Weights of a small sound classifier.
Model: log mel input, arch transformer, norm rmsnorm, activation gelu_tanh, num experts 4, layers 12, width 256.
Training: adam_atan2 at rate 0.0013, 8600 steps, batches of 192, held-out accuracy 100%.
Data: trained on synthesized solo parts of chorales (CocoChorales), 39062 training examples, 42.3 epochs.
Rows from block 8 of a small sound classifier, named by matrix and row number. Rows with one number belong to one neuron. Each number is 500 + 25 x the weight over its row's rms, rounded and kept within 0 to 999. All counts start at 0. Numbers have three digits each.
After each neuron's rows are labels from the 100 clips, of 14976, where the neuron reaches its highest value: "strongest on" is what is common among them. Only what is clearly more common there than usual is listed. The data: synthesized solo parts of chorales (CocoChorales). In brackets: how many of the 100.
# fc1: MLP up (model.blocks.8.mlp.fc1.weight, 1024x256), inputs 0-85
# fc2: MLP down (model.blocks.8.mlp.fc2.weight, 256x1024, transposed), outputs 0-85

fc1.618:495490487520485568510458472484490508509527527551496492507461500485474515478503472503492479462516523532499499529507490481490510554501504515515563460458570543475547452498512507499523477440538492532516474487492492534503500544489513522488555490483511504498492515
fc2.618:490490496510532448479535536506470490519498517471490512494538473485467512505529519449504519528487503495499507475507491509516541383485507488482467517529461455502466496485494508525560512564498509465515474496499510478453492429474476445496471542524502498497510499
strongest on: trumpet (100); note D#5 (45); note E5 (42); note D5 (34)

fc1.711:510536525490528510511520525501493506522508508463558529505507491511529523505528525521522535554507516498513516511500511533487490560525481501498476495538513507495544535490508492524534542522482555477495560489504494495492498486514484482562542491514526503534493501
fc2.711:471513510492416531486459504476506532499500482615508527516452486498497482515470496487500492515488487495450498503478486479495471456502511522511562493473470495523476502494475504501565507501500505502528495484516501480534480509500545574507496567521488469494524502
strongest on: horn (73); note A#4 (28); note F#4 (27); note G#4 (26)

fc1.223:497493472532505546481492459479488492524522521535466479504491502441474528500502464501489508494546538531495501494510471491508508532474500499502536472474574568492566475497489493498518454462530451518506465466521502505505495520486496527501553491469520471508503531
fc2.223:502472474541504481511507489530485504506502514463518498479536493458450527501499524470479489519439498517500501495508502502496544458503505490479468533513474466497438501485464520530527533541429497500533494534514487503484471487492499470516423574522474531492491477
strongest on: note A#4 (38); clarinet (37); flute (33); note F5 (31)

fc1.180:439495518515459455493520528526426501493495467515505534515505525496506501502459472532519548486496485523505496474537483493511511530496497489508500519504515514495484533516500541454479542506483520474498492525536505520510491458484517553496493555548476497494511509
fc2.180:566493521490548572510465513480501495473532499491488474517435499517462464514520484447489474506480485503472498517491530480523516487495507512493507458517519512517531490519520487567487504466548489516544509525479523519520491516507514467502499447479535498495525552
strongest on: flute (98); note F#5 (47); note F5 (42); note E5 (35)

fc1.308:511478469506497540482478474502461478513476510536532491484502489472551543495519473512477526491510518523497496515511511493509507513503550491486518492504558518521535469508485514527554445467499509532516488470580496541458509525498487509517560484483535473493503504
fc2.308:536488478540566472505492475486461473485493490456469515480503466498469525502527508484516499516498516512460508507532500519514510476500525526487528515509453440522464498446533511529559544508507484496537491521500499464529512471499530461532451511524491495467496492
strongest on: oboe (100); note A#4 (74); note C5 (51); note B4 (31)

fc1.244:471510503495463512481492524474477468510492497505526495484493464491572510460521491533496541511522485515520513519497484519503495504502502468504496508496525490505541511500511504506612476469535562541507503498580487537467505491499527511534520459524566485524494485
fc2.244:517484504514508462470550483456506470464520528512465486478495547492499474524522503451518490465515481521513515505518477504545510453471503489519488494454512485507446498519536491501514515540493482523479482484508494464483578489489469540495440512483506537477498501
strongest on: tuba (71); note A#3 (38); note A3 (29); note B3 (28)

fc1.759:470476488505473549537489498524526480491481462531538458479506532533489534533495528510478539494499496508490483466475546506508500528479504517503505485519487522467487540512465527486498500487507460487500526524515496499504500491516502456523531515485501498505503528
fc2.759:534508509492519438459525485471496504523515546454487481501480477520478499479517482461494449521516493529501500538505470501483496478502497481499475496478532511491512491518513470518547498507465501516475491496493515496506506482514498542501499457500498504488517492
strongest on: trumpet (100); note G5 (50); note F#5 (38); note E5 (35)

fc1.730:527484489481514483520491471483452487495529502496511528537505472544533500496484507528517521516474496513513486523488532557501486515539511511486513519511510462520483505489501540516520479442503471525519477507505497481454521505531524487491494466539499486457489481
fc2.730:480507468490503504487483497540547498504496500511510518502450504518485507526522474446510499481538501497494514468489479487499472505459521490504458482501530531515538500474478478465553514588493499464479516487492476487516502500486493511496486522486541501558494502
strongest on: flute (55); viola (44)

fc1.59:487499488497471524491463537549476467472471513512547495471491492521531514426502492503545515499509478515518507503517518499509509565487558521509502509509532485486503462509504511529576509472521568522538524506527505571440502516515514493536548495502527481517486507
fc2.59:485493507499507461498573488470524510487525480515455482512492495489474459571485492517485500478514518468524482487499461492515503432488490495499485507501471501497485526479521496502570489497493466508450501506483502433556518497486491532465458505481514545462518489
strongest on: bassoon (50); tuba (43); note A3 (36); note G3 (25)

fc1.699:491516489513498563501498465479521535500488498526520526512473500484455509467506487503485492458505509513514496503521480527493508573507521513521503447469558535501516485501509497512493501479507502538524499495483480533527498502476497505491546499507506485514474506
fc2.699:496464517532542459520505522529502519483497529473500530512533491479438497512520529459469503527504473496508510497500497502507533396497511478505474523516470456503496509488500507505507526545512476465494493522490496510482482469492508450509426523501505538489503506
strongest on: clarinet (88); note C5 (48); note C#5 (46); note D#5 (28)

fc1.174:527497492487551485473495532485423477489490537504522467492463453533518503525489486453462511539483495465517501505495554488497495506496509494492495495516506501533488488506483492506472489478462518500515507476512489473499499490508491459514564493516543478465529512
fc2.174:498501504495463478484505498518552487495495478467464504521589533493505490478491511590459502472550540491502482509499481487481514493502520493508487521499477478512510485481514515469494505510575516483475495493502511535509480510519504529481455481494445500527491465
strongest on: oboe (44); note A4 (26)

fc1.622:513514499477486501520505473495474532499503476483494535531495509513504506465479501529531503497496486531501480523504505548483485583536539544490512524497527490488500459488541510509527482428497493538524504506491503508488508532519487526497537479529500486466468465
fc2.622:523513475476493491498498497483491541505502505520493534506514487526478510512488479448516500506469498493514504499486503506490473431503530534474500511505491476509430468472487486465544530596440497460524495499471476473501467489474493485501463568507460529494444486
strongest on: trumpet (54); viola (46); note D5 (30); note E4 (30)

fc1.662:510499507504473512487451538540474476503446506509555474428498487526539527449500522492512498511503489501518513501528505520500502574507547496501493507520539499509482467497523495530546483500499551502515502512507495589465495504506511458532515503519500499539474534
fc2.662:476541483511523483495562510458517491463476474504464480498496492506472488557501481501509520468521501464495512494514475524540497414484518498519511507494478491509528510487513477506587497490520489518485523515486510451538527499480502542485478536471517478472485495
strongest on: viola (96); note D4 (52); note E4 (43); note D#4 (27)

fc1.212:513535524496518512509524533492485518522508508450536551506512486503533522499519524526531525551507519499513515511502508523484495567523477494499476501545513505498530534488511500527533530518482559486493557475501494487487498482505488484565554485513521496539499489
fc2.212:475512510489433540494443499484500541492498481601502532518445492492503494512476497488501496528490468503444499499478486482491471465507506521514568493469469497524482500494474504508579508496507513498528493486524505482538483512506550555509501581525500469496523505
strongest on: horn (55); viola (36); note F#4 (26)

fc1.27:461458512508479516534533481533452512477487449511476482523557520490543507498488513486485494476492441491478489492494528518491489510491485474484512452493497476497503498468528471440490547462537519486486500524479492485517488485493490481505535524472522503453486502
fc2.27:516492522498510480499489518479520491498501521516490498495408461491464485505549470496501476496492520480510499500494492475501511440486503504507486509493501519503496513476488533501454499537525511492528497486494511515503482489487512505509498414532516469474498465
strongest on: violin (47)

fc1.142:505496508490475530486423537551484472477444506526549497444513490525526516434490496502539500501484473509517499504519524504497505544503565506485496509516529485485500458509503505530541494491522577494507529509518493567447497503508514484519531505512508482531480512
fc2.142:488532500529515494506569494452510483473498468510457472498478502494469498569494500498500511484537514460494516502508470510533499422484511496516509490498474506507496520488524485509562475487501480539469521493496514437543516504482499533494485533475542511465517481
strongest on: double bass (58); viola (25)

fc1.521:475471492497465481469486517490484504529493504538571523494545490521515474499524501564508507512499536534551506495546483508487507515497500509506480554465519511482558493515487544455494494521484533482495466493526470495511498466506480516510468489486467470516491509
fc2.521:544543501508512550520469503515504499468487483500473501487487569487477504491449483463513512515528478496458515486487531501520507520466538497504482488478490503509427488491509476501497516457524476536489526498507512475506497545473491496515506472493529495505507492
strongest on: double bass (83); note A3 (37); note A#3 (31)

fc1.655:411496487516502498534500486528498518524476492493462536505558488481532549485469460512508540476507497529502495462513516518504499552507495511529505521532502530491501514506457527422503504484504518474471498507513500492526496501498442535510521476482467509496476483
fc2.655:542509513504556487476433512440509527455515504548553518528440489520484460508538476500494500494492473491450507538497489471496503515467512489511452495498516509502512498474477469582564524498503494477548521506474474509479521559489574502504491419471505498518527527
strongest on: violin (44); double bass (25)

fc1.649:492483496492499533512503502518457481502482488544525476475492495489530523482507503513468537492502494492508493517509539508502502503507529499488519481512532497495540464520495530493525457468522497525499504480546504558453504520492501476502571459497537468491515494
fc2.649:520540480490518489514498513477474465535516460466452503496521475513473534501527485503514546510535549494478527536502538503513468477499513540486521506505495471500541473483492530476592489488553502497512523490493513494483500492503531460517476485494499439504490470
strongest on: note C5 (65); oboe (59); note A#4 (56); flute (41)

fc1.323:506535528503511514506520536502482502535510500464538536501504482511545526499527532527527520559512536499517517508507516529488499551520474491504477505534525509499535541489503501516546530527477560484507548486510493498482502478513488474563547490512515497539496503
fc2.323:470523516490432540495451508491503546494492484602523540518464493498511488520471488481506500520497466499454500515476489478491466472509512518519573497477481502524489499500479504504582504498499518507522496485532504486529482524501559562508501574512496470499522499
strongest on: horn (100); note F#4 (35); note G#4 (33); note A#4 (32)

fc1.442:487494513498489497484503524484481467509498515522516474481502475494568506464525482530479532498516502504542513516497483530503507516507502458518487521521524479510519509508517506512620515474552566541517491496586487564452526507516524501532519465514581501539510506
fc2.442:522477505492475483453514499496521466491517523513486480484512545494520478521502501451520497496494492523536507499515490499534511434476498466517457498451530485508467514529490512499517512503492499537480464486523479461455593483493460554452438530488519518490498515
strongest on: tuba (87); note A#3 (44); note A3 (41); note C4 (30)

fc1.532:518498505478500499461470535526484509481444501479529548524538488483465514487481447484541510514518524478510481509510503475503531513504517498515488522470461487520501502493537481429521503488548505460478507520509491483472534485531513478511500452476463441488502497
fc2.532:506483498521499506514561517458536446501482467525456531527474512500495481542492544489516509520467495528491526496496512558525461473493527497479519496494533526492487473515507481599515489542448516532507469497502503495519499496495498505477511542506513564510483522
strongest on: bassoon (95); note D3 (35); note A3 (32); note C4 (27)

fc1.381:511499497523557496520485472460526517499510525473544517497525467491515545479586426519474517471525502524484512480506492560516511515500501479524513459493513519519486489477486504505478533496479502527498507477539500508498496500502476511504500469499538478500482499
fc2.381:480508506496452476494481485561473483506507486470508472490485526469472480456441547506501508532521466485502482486528499427489498476503513501494503490496505471501521531523504519512426505501528478450522528537508490514467503518497472529460454520522477480511498518
strongest on: oboe (99); note A#4 (61); note A4 (37); note B4 (34)

fc1.162:514540527514520526496550549480475503531533524474523514498499483494541537497529509499492527543535531490498514512516524510492511538516462487507495486527521518495549517494501484541542516524468550484483542463521494499499497483493496491541564482500527487530514518
fc2.162:446500514497441534487457521508477530497521501594515532518450473491503473491455480464490510523489462496458515505482499477510473472494502520501580508494484480516488488500484516512565503518492530495520493479522526505509476520491555532511509549537517458486523484
strongest on: horn (100); note E4 (35); note D4 (33); note F#4 (30)

fc1.31:442459513505476502484473482499444507465464453467505527499502506507523530488476489473529515452549517539499501484529466501512499515487516513508533516497528528516521494507507496469503499496516486506508481540516496475532504474509499543506530519541497502524478483
fc2.31:526477519500554549494484515519500477488507521512481491505482514492471465509501487512486456490512481471455514512491521487506520468511483525507548505471488491501553530488473481551526501445525494484513511517504506514531461500509506488461505392464510514512503580
strongest on: flute (100); note F5 (46); note F#5 (42); note G5 (33)

fc1.124:471467452488496535504468474534460454495506487520553520525489480517495540477461489510538576506511481534523485481510518518509494521467529528479522516504536499494532496490477516489567471460500506505520491526533506506452503506511485509508573486503526477491485503
fc2.124:493486442523506506494508466509505446470527506494463495465518522498464500488506515487503523466498503528482487478531511496549551474451494531486472484486498480484449514496478508493576510562486505518522504482491537459461510497476486515492482487461496498502518473
strongest on: violin (100); note A#4 (52); note C#5 (42); note B4 (37)

fc1.674:509516513506516536522499504513496501489495482494513522497517517521524530504505548535549542513502506491501510514496536508501497578501488519501512488511522518489533524501494518491522501511526500484489554511485499487498501506507521453560527476490499487514492518
fc2.674:481538512474447512491482512475530500509503492514531486502465482531487502500515513489493494530493446501496514503477471511509465419496510479510490463477502491492493504544472483517593519491484507530519497510500523508489462476498530557486476532508482483506511517
strongest on: flute (100); note F5 (54); note D#5 (40); note G5 (35)

fc1.495:515494487508489513503479477517483493505497485510493530495496490534515491469492475539517506527533507525513505530528515501493498530540509518498528524449527466528512507480515516510572486455554516530503494544475479543527496517525540488508489453526525512487483483
fc2.495:499521509496487448490540496493503493474502506452468505487510491515488487486508508471510472455466447527515503492536486528515520470517505499498469515477498487494477477489532479502581517549442520505527504536489468480478549491503447517467473479474473506491459500
strongest on: flute (49); viola (46); note D5 (25)

fc1.222:519494491488522489479494531485429468486491550505522465492470451543521505523489486460462506521486496457514504499497541491494494505498514497489505496523516497525476493507490485490471491486458522500513507484520495473501497489509489460518559498509558491447520504
fc2.222:499496506493476474484498500522550485499498480472464505532556545495503492473494505596452506464539541491496485509498490490482515494506522490510499522500488481515518481464510519485504508506555519491472495487506511537502478523510510514483452483498449493525495466
strongest on: note E4 (28); viola (25)

fc1.582:508520538485515516531511549508458558499506487481489566540513512465535506477493529515543492491503499461496510525484501500488496556514496526499507502524497529476506472516546491504495446489500541497461519465496525506509492500485479471544546476499488481496489484
fc2.582:499521504491475535497448493500506525511501485562527530520492482488518479514498480527496523528497510505476505487492490497523492398480513496495507469466501499511479500505471491492512551515539513516531490508484524529505439515485540514481491570513497504490495502
strongest on: viola (94); note F4 (35); note C4 (27); note E4 (25)

fc1.315:508517511506532541525506500516491499482499482490525522502514506520525534506505547520544549517503503494497513512491541514501494579500488516504524492515517516491545515498494519483526507506521500483499553514485500486493503500507523451560519466494503483511491517
fc2.315:478543508474446507491478516480539503510500480512529497501466491525477492502512513499497499528492455501497512502477475505513462414495514488517484472473496490491484501542469492511596525486487496532519499515496522507495463478503537564474472528508475483512512515
strongest on: flute (85); note F5 (46); note D#5 (33); note G5 (26)

fc1.224:500471498481501532492479528531505514504471479502521524523548506497481505461499465502497504464479505488512496493506490516493484514471526525486514500480536491523536450490476520421510516520493506455489486502490500488493519440523472489502496504498487467467461510
fc2.224:537508514505475505503499501468494509494499498458442520525449531531451500539535508505507496519503469501478496517492509501528530425468512477502444452507516502505494504491510506532451525491536511525512500515470515504490526570491521473497459470480518520493498522
strongest on: flute (42); double bass (25)

fc1.336:462482481539524530496492507468483464502567554545489453490474498443501516499523494461456537488567519509489507489505490479520527494447433494534539467486524541464541499521465512526536464474523502510475457457530525501487496483466517510496540511480522481513524532
fc2.336:527505521500487462496477489538507493486487491461507488473507506520486504482495512526499466521447476490513496506510524514491492541522504503495483548525509469519447498500493511497559547504419501529540524530493481522504512531539502483523458485538493530503486473
strongest on: cello (96); note D3 (33)

fc1.752:514504502502474522482451538531478469503439509516560474428492482525542527444499518489517502515502486503514513504521506522505498574502548502504488502513534497512487467498522491533541475508494536506516504513507495583467493503503511449543523495514502494534477532
fc2.752:473547485505515479494557515463521490460471472494447477495505500503478486546506488503512514467520498459490516496515475529544499418481519496529509505493475485510522507487509479505564506486530494523488525516491512448540526501486502544486473535469517484470480495
strongest on: viola (93); note D4 (47); note E4 (39); note C#4 (30)

fc1.151:501502499520510536534534472505504486468455464527494498495572501501508508463524490514497502477507473497461501488478506506486520520511513457578497494501464476518483488485542481482498526430546488547479538500508508527499506514483515494552532464482532505507507500
fc2.151:514479509512434480484485531535513471524503524501499495510457505512477511516529505503489465515521528492516502495494510498507509434476512491508508461498506498481468515491479538477483446533470491484502499480472504519472485442482496474475491499482503493492508505
strongest on: viola (63); oboe (25)

fc1.78:473486492505516458477527510501455475447461429463507522499476479481520512503498509521514511495515511534503479486561504493500518516475513506505487498506520502516570528500501488445489525495494484497519478509523500474506506463506492525485501533498477469481495500
fc2.78:568498519507557544485463520468478481517519520476475492517466499511450459497481454440493471505507528470522518503480513492508515489500489528477561483479506518506519534504496493541518496503551484485505496506518526525540474518505516478497490409497506493500519524
strongest on: violin (39); cello (27)

fc1.97:451488505483469476484496508552490503524473495533478558511523510516509488493514433495513551492499524528488473479513505487506482545514525507477514496504527517491574539508484551438499470503505506464457478513524495499482506482480467539467529460494455449508493515
fc2.97:527511509495563553494466522469507504475490509510531516530480446523467461544504458488497466503492456487418519525491526550513533520492520490503469504512503520503525509508480481553564540487499493542536483521486499499546508499498552469530529497468494542489496518
strongest on: double bass (95); note A#3 (47); note G#3 (38)

fc1.339:486482513530538547505491521504483474525546520529456447481487468451518481500494471491451509512547522504497518505503501484501524500480450469512537470482529536494570465506491508483528455473561503500466474476499498518502500477473490489487508462487546487499514494
fc2.339:525500501523511441478536503499478491517511524448487482482539507460508518492499521509485500522433510506512503497522522507515524509521480473485486535523478503494437508501472505552486558508422518505549497500517488480479486510506467497504463498522467504497512485
strongest on: clarinet (94); note C5 (47); note A#4 (41); note C#5 (29)

fc1.394:469466501517495498532481488474517484518468491501518494482544490504554521470509483508510503466485493519500498486492514516518496510486501482545509509535523516499483462481503500454487553447514515532519500511468489505481528520503502524511546445505535559517507482
fc2.394:532509489523463560472477486590485487487477524508534484494469570499471537485490498507486532500563498496541510478503511490496546504492515502517539520502500499491525512481498524505551480501484512479505536511507502523525480504478487509499500480498505498509505497
strongest on: viola (100); note C#4 (50); note D#4 (39); note E4 (29)

fc1.391:490490507512479548503446522577516464490507483505524455434477515545513507459488506510499506519520489510505502485527538506501513578503480511513497507487512499465519484515500520507583501465532560522501530541460496568498503515515514457505508495508521504532490526
fc2.391:456516506500504477489559540479537478484479482481473485494499507521470482543535485488517501475485490499455488496514509512540505424482537492513483511490473502467542490490502488524584504516504521522473537513504488452508542488501480526450494523467501458495503485
strongest on: trumpet (93); note G5 (41); note E5 (35); note D5 (32)

fc1.576:464483483506473547528477499518517477489473477528540464483498520533472530543480520506493540491490492506494488469467546502511502535470512518502519493521493526457473539512453526487501523496500463485511530522508493496498504493509501462523537548491500492509500519
fc2.576:538502510493521447462522477486497494520506529459504472501488486527469504473528490472497446522514485536501493540505475508480493465507505468496467490474533510488528499517516479505513488502464495518472484501496511506504507489524506545493490453494498504480515488
strongest on: trumpet (100); note G5 (60); note F#5 (43); note E5 (30)

fc1.41:505484504453486523449459520565491528559486500515512502505539528518492524463514485529486484488492519478520493514495489478472494515543486498524506485480472503517555523503521510443510458505544514449453480485463509509487498490531471502463483445493476449501485488
fc2.41:495508498515504443518551485487495513484501527511462529513510439491502481529519498466502505524491461505471506504456530554519497472465521495489448508509501509494468483473488465493544589557490518519515497520494534502491513494484537492489516547489524542496519486
strongest on: note C#4 (32); viola (30); flute (29); instrument: cello (28)

fc1.569:469476483495498484470489500506454509539488528524580507501539498529514504487539435538466546490509506549503481498521516492507481516500498509525502489464531519493535514505461516440513441515467489453512495474477505506500501492496459522486513466462518465495504496
fc2.569:534492529519493504515492522485485512466535454491409508517440478506475496536482474444506475496474456484449518495492507497519513499485519500477464485503523524524499479517510494522556548470504468495508519546492487523496514481468536500478483487493517485508526549
strongest on: bassoon (52); double bass (48)

fc1.688:515483487484506486497510458474467505495482495498490526522479497503591521505498507565511521520509506497539498494491502524504494536513521476487518513539497461548497550504512515508553476460497481517504486465577501494474517509516504494526515457522538496466512489
fc2.688:486501486466499480490497532543532514507502492504526537517507517501494496511491470419525519467504480474518499487467488512498465466463507511499494489513513494521506486523490505444590487576462519493489481486508512484493562478494467524500486509498487506519491489
strongest on: viola (57); note A4 (31)

fc1.348:490487509523528561505500514498479474522549515527473439477485476452523501503491463477446512523533515495484511505499508489505518486485446475495552473489510532490576464511480491481530453480534509494470480473499503509510498485468486482494506459469543471483518501
fc2.348:529501504526515444477522512507486484506514517427494484483543509451505507494496512514478503520435507513498507500520525495509537512515480464500486528515478501492432503510468514535485567497433519505539505500518486484485485501500476497498465492514468487509505475
strongest on: note A#4 (84); oboe (67); note C5 (40); clarinet (32)

fc1.439:473470489498517518529515520566495526484477421501509518509513478475513499495482516499513506488530504472487495481488477508486500508498499514530468485499483522504511474488474507445512486420534503510498480507513490505512492491503495484480503499502508468503474522
fc2.439:550509509492488479495510508466476486535503601509441500488461481492461469501529467490500494508481498505474491551484504473541504460484499489497502514516498469517513511484516491485508523559534476460507505486489527521464501539510544490502513475497484537492531500
strongest on: cello (39); clarinet (28)

fc1.168:479449494509529475513475512494477515498478456544484507521546501513516486466502541546495526510500479538516494483519491499495504537472505490512508528509512525485437487511498529439502565473497523518527476506513498507484508465489505496500527478572490505485488509
fc2.168:552526525498466530508525502475499483527495512467498499489437538496455507526483473486495462507510476491491522493509495488523532446506515516506523474490506493513514508495501503506425455504521520495504505483500532529518504532520546481537474486497536486517523485
strongest on: violin (56); tuba (37); note D#5 (34); note F5 (30)

fc1.4:520510487497505498487508504495472506530456515489499522497457455491537517474502455507512503490503528491504519513503493504501499568486553507498518480525551510525550484494498474469508512491477550510528504472512494534490492521477481503514574455487516500498497487
fc2.4:490515516501486471508518535507509527528495493494485525508574497482490509501504510483480491521495511465493527495476476510480471409508524493501491518514471488527470468463496482489585532541520501471504491525505495519509460461490492480528446574527470528515466494
strongest on: clarinet (89); note C5 (45); note C#5 (38); note A#4 (35)

fc1.563:505482499511493514459511505491486484484480487495519506507446470507527505481463574545521499530472510526570501479508501500493513469463526477474498475508523490504519502494536498531501549523505503495493477489509504491476501445486504511484488566530458485472503479
fc2.563:511523523501528502490467513462499513468488497493473484468482517493472497465481481510488493481543512494488507493503483491483509539500516508516578552482504496503457499508498498428527495480508483504514482483533518514520490524509542540499506337511531518511544499
strongest on: double bass (100); note G#3 (42); note A#3 (38)

fc1.536:542481511513538521498516509442489492471487537477526472477451478495515504496530535526474488506471480535532500504499483509508507506493501488511492483485528510513507503491497524529514592506517509517552494517506487518492486490473479487489517511528515518486501507
fc2.536:524528502509422456499441492567482476456517493514472481480494573470439494454477510525480505515563502480484524499521498478484499510500514519493519495457486441493470482510539506491459487491499486466472525497516507533473478475513505540503471535522508439518518487
strongest on: tuba (50); viola (34)

fc1.665:510498493488530489475502540480434477496495536506517457496474460542520503524493487452460514533489497462510506499494557494494493501498514495491502502513515498538478491505481490497467493487467527506513506481509492476506496478506494466519573506514545490459518499
fc2.665:502495509497475474489498502523558486502496484470462504528562526501503494479495506601453503472534545490497484515497489490483509496508520493511495527501486483517518487474511517478489506505560522485480494488502506541501475526515510518484457477496465492525497464
strongest on: note E4 (25)

fc1.89:474514497507511552494527523570545506532495480520499511492504463494517485480480511506469517487459548483488507506508480523491497509506495488516514458513477532520556478492491516491524487478533546500471495485499500507486496497497498486487518430498487484525498465
fc2.89:491495512509502402495529492521498487530510518480503516511559529496496567508500495486502479497512448520517507498494527507501509431509514472518459533518489460496461502512491476469498486514486499492482493497515489505464516501524527500506473525488461571527527470
strongest on: tuba (76); note C4 (34); note A#3 (28); note B3 (27)

fc1.254:494478479504520512505486488504474482507574500514492496519455502465514476503472490494478522524541508529497514532492497483503496495504424517507517510458511520466516512490504521537562443414563504524471481520472509504511484499507534500496495496514534507471491486
fc2.254:536486502513518465488544503500507485528545539516484500490523516522486486503502482497488488498488544514523506522527532478506521500513472509509501501463493500499449500485517510466542534583473478474494499482459473496507513484496459473480441459491457551506487462
strongest on: bassoon (81); note C#4 (65); note G#3 (41); note A#3 (40)

fc1.69:489491485496471520492453523540484449460447481515535492472478473520504493434504489509552506494485481523503497501523521520513508553470565510500491508507535491481546476496514499532543501470517539523542526506521495562442507513499496488509565461500528467519484499
fc2.69:476512508524528488505563481470498515493533483518462489515496515477476468567497511466470511504541518478499517497501480484509501437492469489517502499473474512525452523496510512501553477522502432512462473491479521433549515443482495511481457545496507531457520475
strongest on: bassoon (51); double bass (42)

fc1.463:495471503475472492471446526541457498508472461479499515510508489501497511491473474517511503482511519509534472495535485467476504525524525512520549515481514507515533499519528524410521475521518503471487481517508499500502526419528484511478494514533461480493487430
fc2.463:517509493495537508487546505429516507451485520515444503499438540494491473503505504468504510488498504502429521502473521513517484500474507498489470474492487513513509487509494462553549546491459496497516517506491498486510492535486567476489506436444517539516520573
strongest on: bassoon (97); note A#3 (45); note G#3 (30)

fc1.154:496489501488474529483424534549490477476452510526557509461522491523527502430488491504541504501485467511517498507524528495493506538506562505492496511509525481487509446510489516518536503485520568494505527508517484559451501503510515488511526506514517484538479501
fc2.154:486527505534516502501572496442500483469500475520446476496466504496470492562497504488499509484529508467492529500514476515540498432480514496510515492493473508503487514489526486520556474499503486538475517492498508445535514498473493524499486543468535507462513483
strongest on: double bass (76); note A3 (32)

fc1.379:508497486490509493475504538474437465496494538512517457496472465552528503519491488471458512543491496464513507503492548501496493492494517495494511499515516494528472491499491493495463504496456538505513505488513494479506499479507485463522573511512552500456514490
fc2.379:506493511495488468493503496526547481506497486467461503524554531505509497483499503605456501473532543488492490513499493492488511492509520484510499524502486485512524488463508516479489509502562522491477496484505511546503475533512514515485459479500471481523495456
strongest on: violin (50)

fc1.451:463487509511493527523480480462445513469473452466463491491516528466514533476468531485515502478515468470466490488513509487487502541489512485488517465514476494503461500493515509430492496439528516520470499523527511509510498462507461507522518577481517492494498490
fc2.451:516449503519510455473491504514518506497498521545531507521462461508470459532508467506496489490471514526515505525480475471511491455476509494488481516475519533487546532461485496531502495554531495485508501497495502527520491546477527472513506394495537484490506509
strongest on: trumpet (98); note G5 (40); note D5 (34); note G#5 (25)

fc1.160:461480506514511491493554510474480495512456522496541494495526479505492486499509553556490535499490486529536502504503488492506496511471545457549495488506554518485441544503508534476503539524444499534531471503517510532458502461481516510475509515525484522488505466
fc2.160:583513516508540531485478480477513485469497478493482466498481540484454513505488425498480428507517512518529511501511506481482510496536498510492520515461513493493508495520498460497453478458587515489455504521497510497517484523514536506542489460491528480485496527
strongest on: oboe (100); note C5 (30); note E5 (29)

fc1.509:432486478492454478497540494557441524525487479523456535518541487500520528501487454503505552458495506522493493464522491506499495567509505504477529521521524533504518549499474541415493491514495499461481483515520506507526501450493481521488507518524474493512499466
fc2.509:529486513482598525505454497447511523452517505511492500502455480508473482508520487488498493502470506494479504505468507457513499491467511502503478452501500547509473500489494481570572513472543495506537515504475514490496527510488515480499463411482522492500507555
strongest on: cello (87); note B3 (57); note A#3 (44)

fc1.559:438479487494503554513470525543499540516474480463507540523506500502536528511462512476516503448493502520524514481504475527495510525482528494520509470536551513502521497491483513415543539488556513511516473513504501473497501465517455551516543497504488507519486493
fc2.559:522482498511517512510465477490456505460470540521457474474535523507475516498525492497501504507539521490554498517490503500502516517484516509492523544514502506501480498480495504588537485510505499445500503495512497471509543485480514488526479411528480529486505508
strongest on: tuba (95); note A#3 (45); note A3 (42); note C4 (39)

fc1.281:495510488511501556496501466475519542511490502517505531509472495476459517467500484506489495459505512517522500502518473525493503572507524511513508466473568546503519486497502490507496504478489495533527495493481480534525501503475497511492540493505505496516482500
fc2.281:498466507531543456513512522532493531482486522474504534505539499473435496505521520462473503528500469505498507501501501508506529400499519486497473523514472464505491502486501505516538522546501480463490494533498500509476490463497504454509419544505501528483498502
strongest on: clarinet (99); note C5 (50); note C#5 (45); note D#5 (28)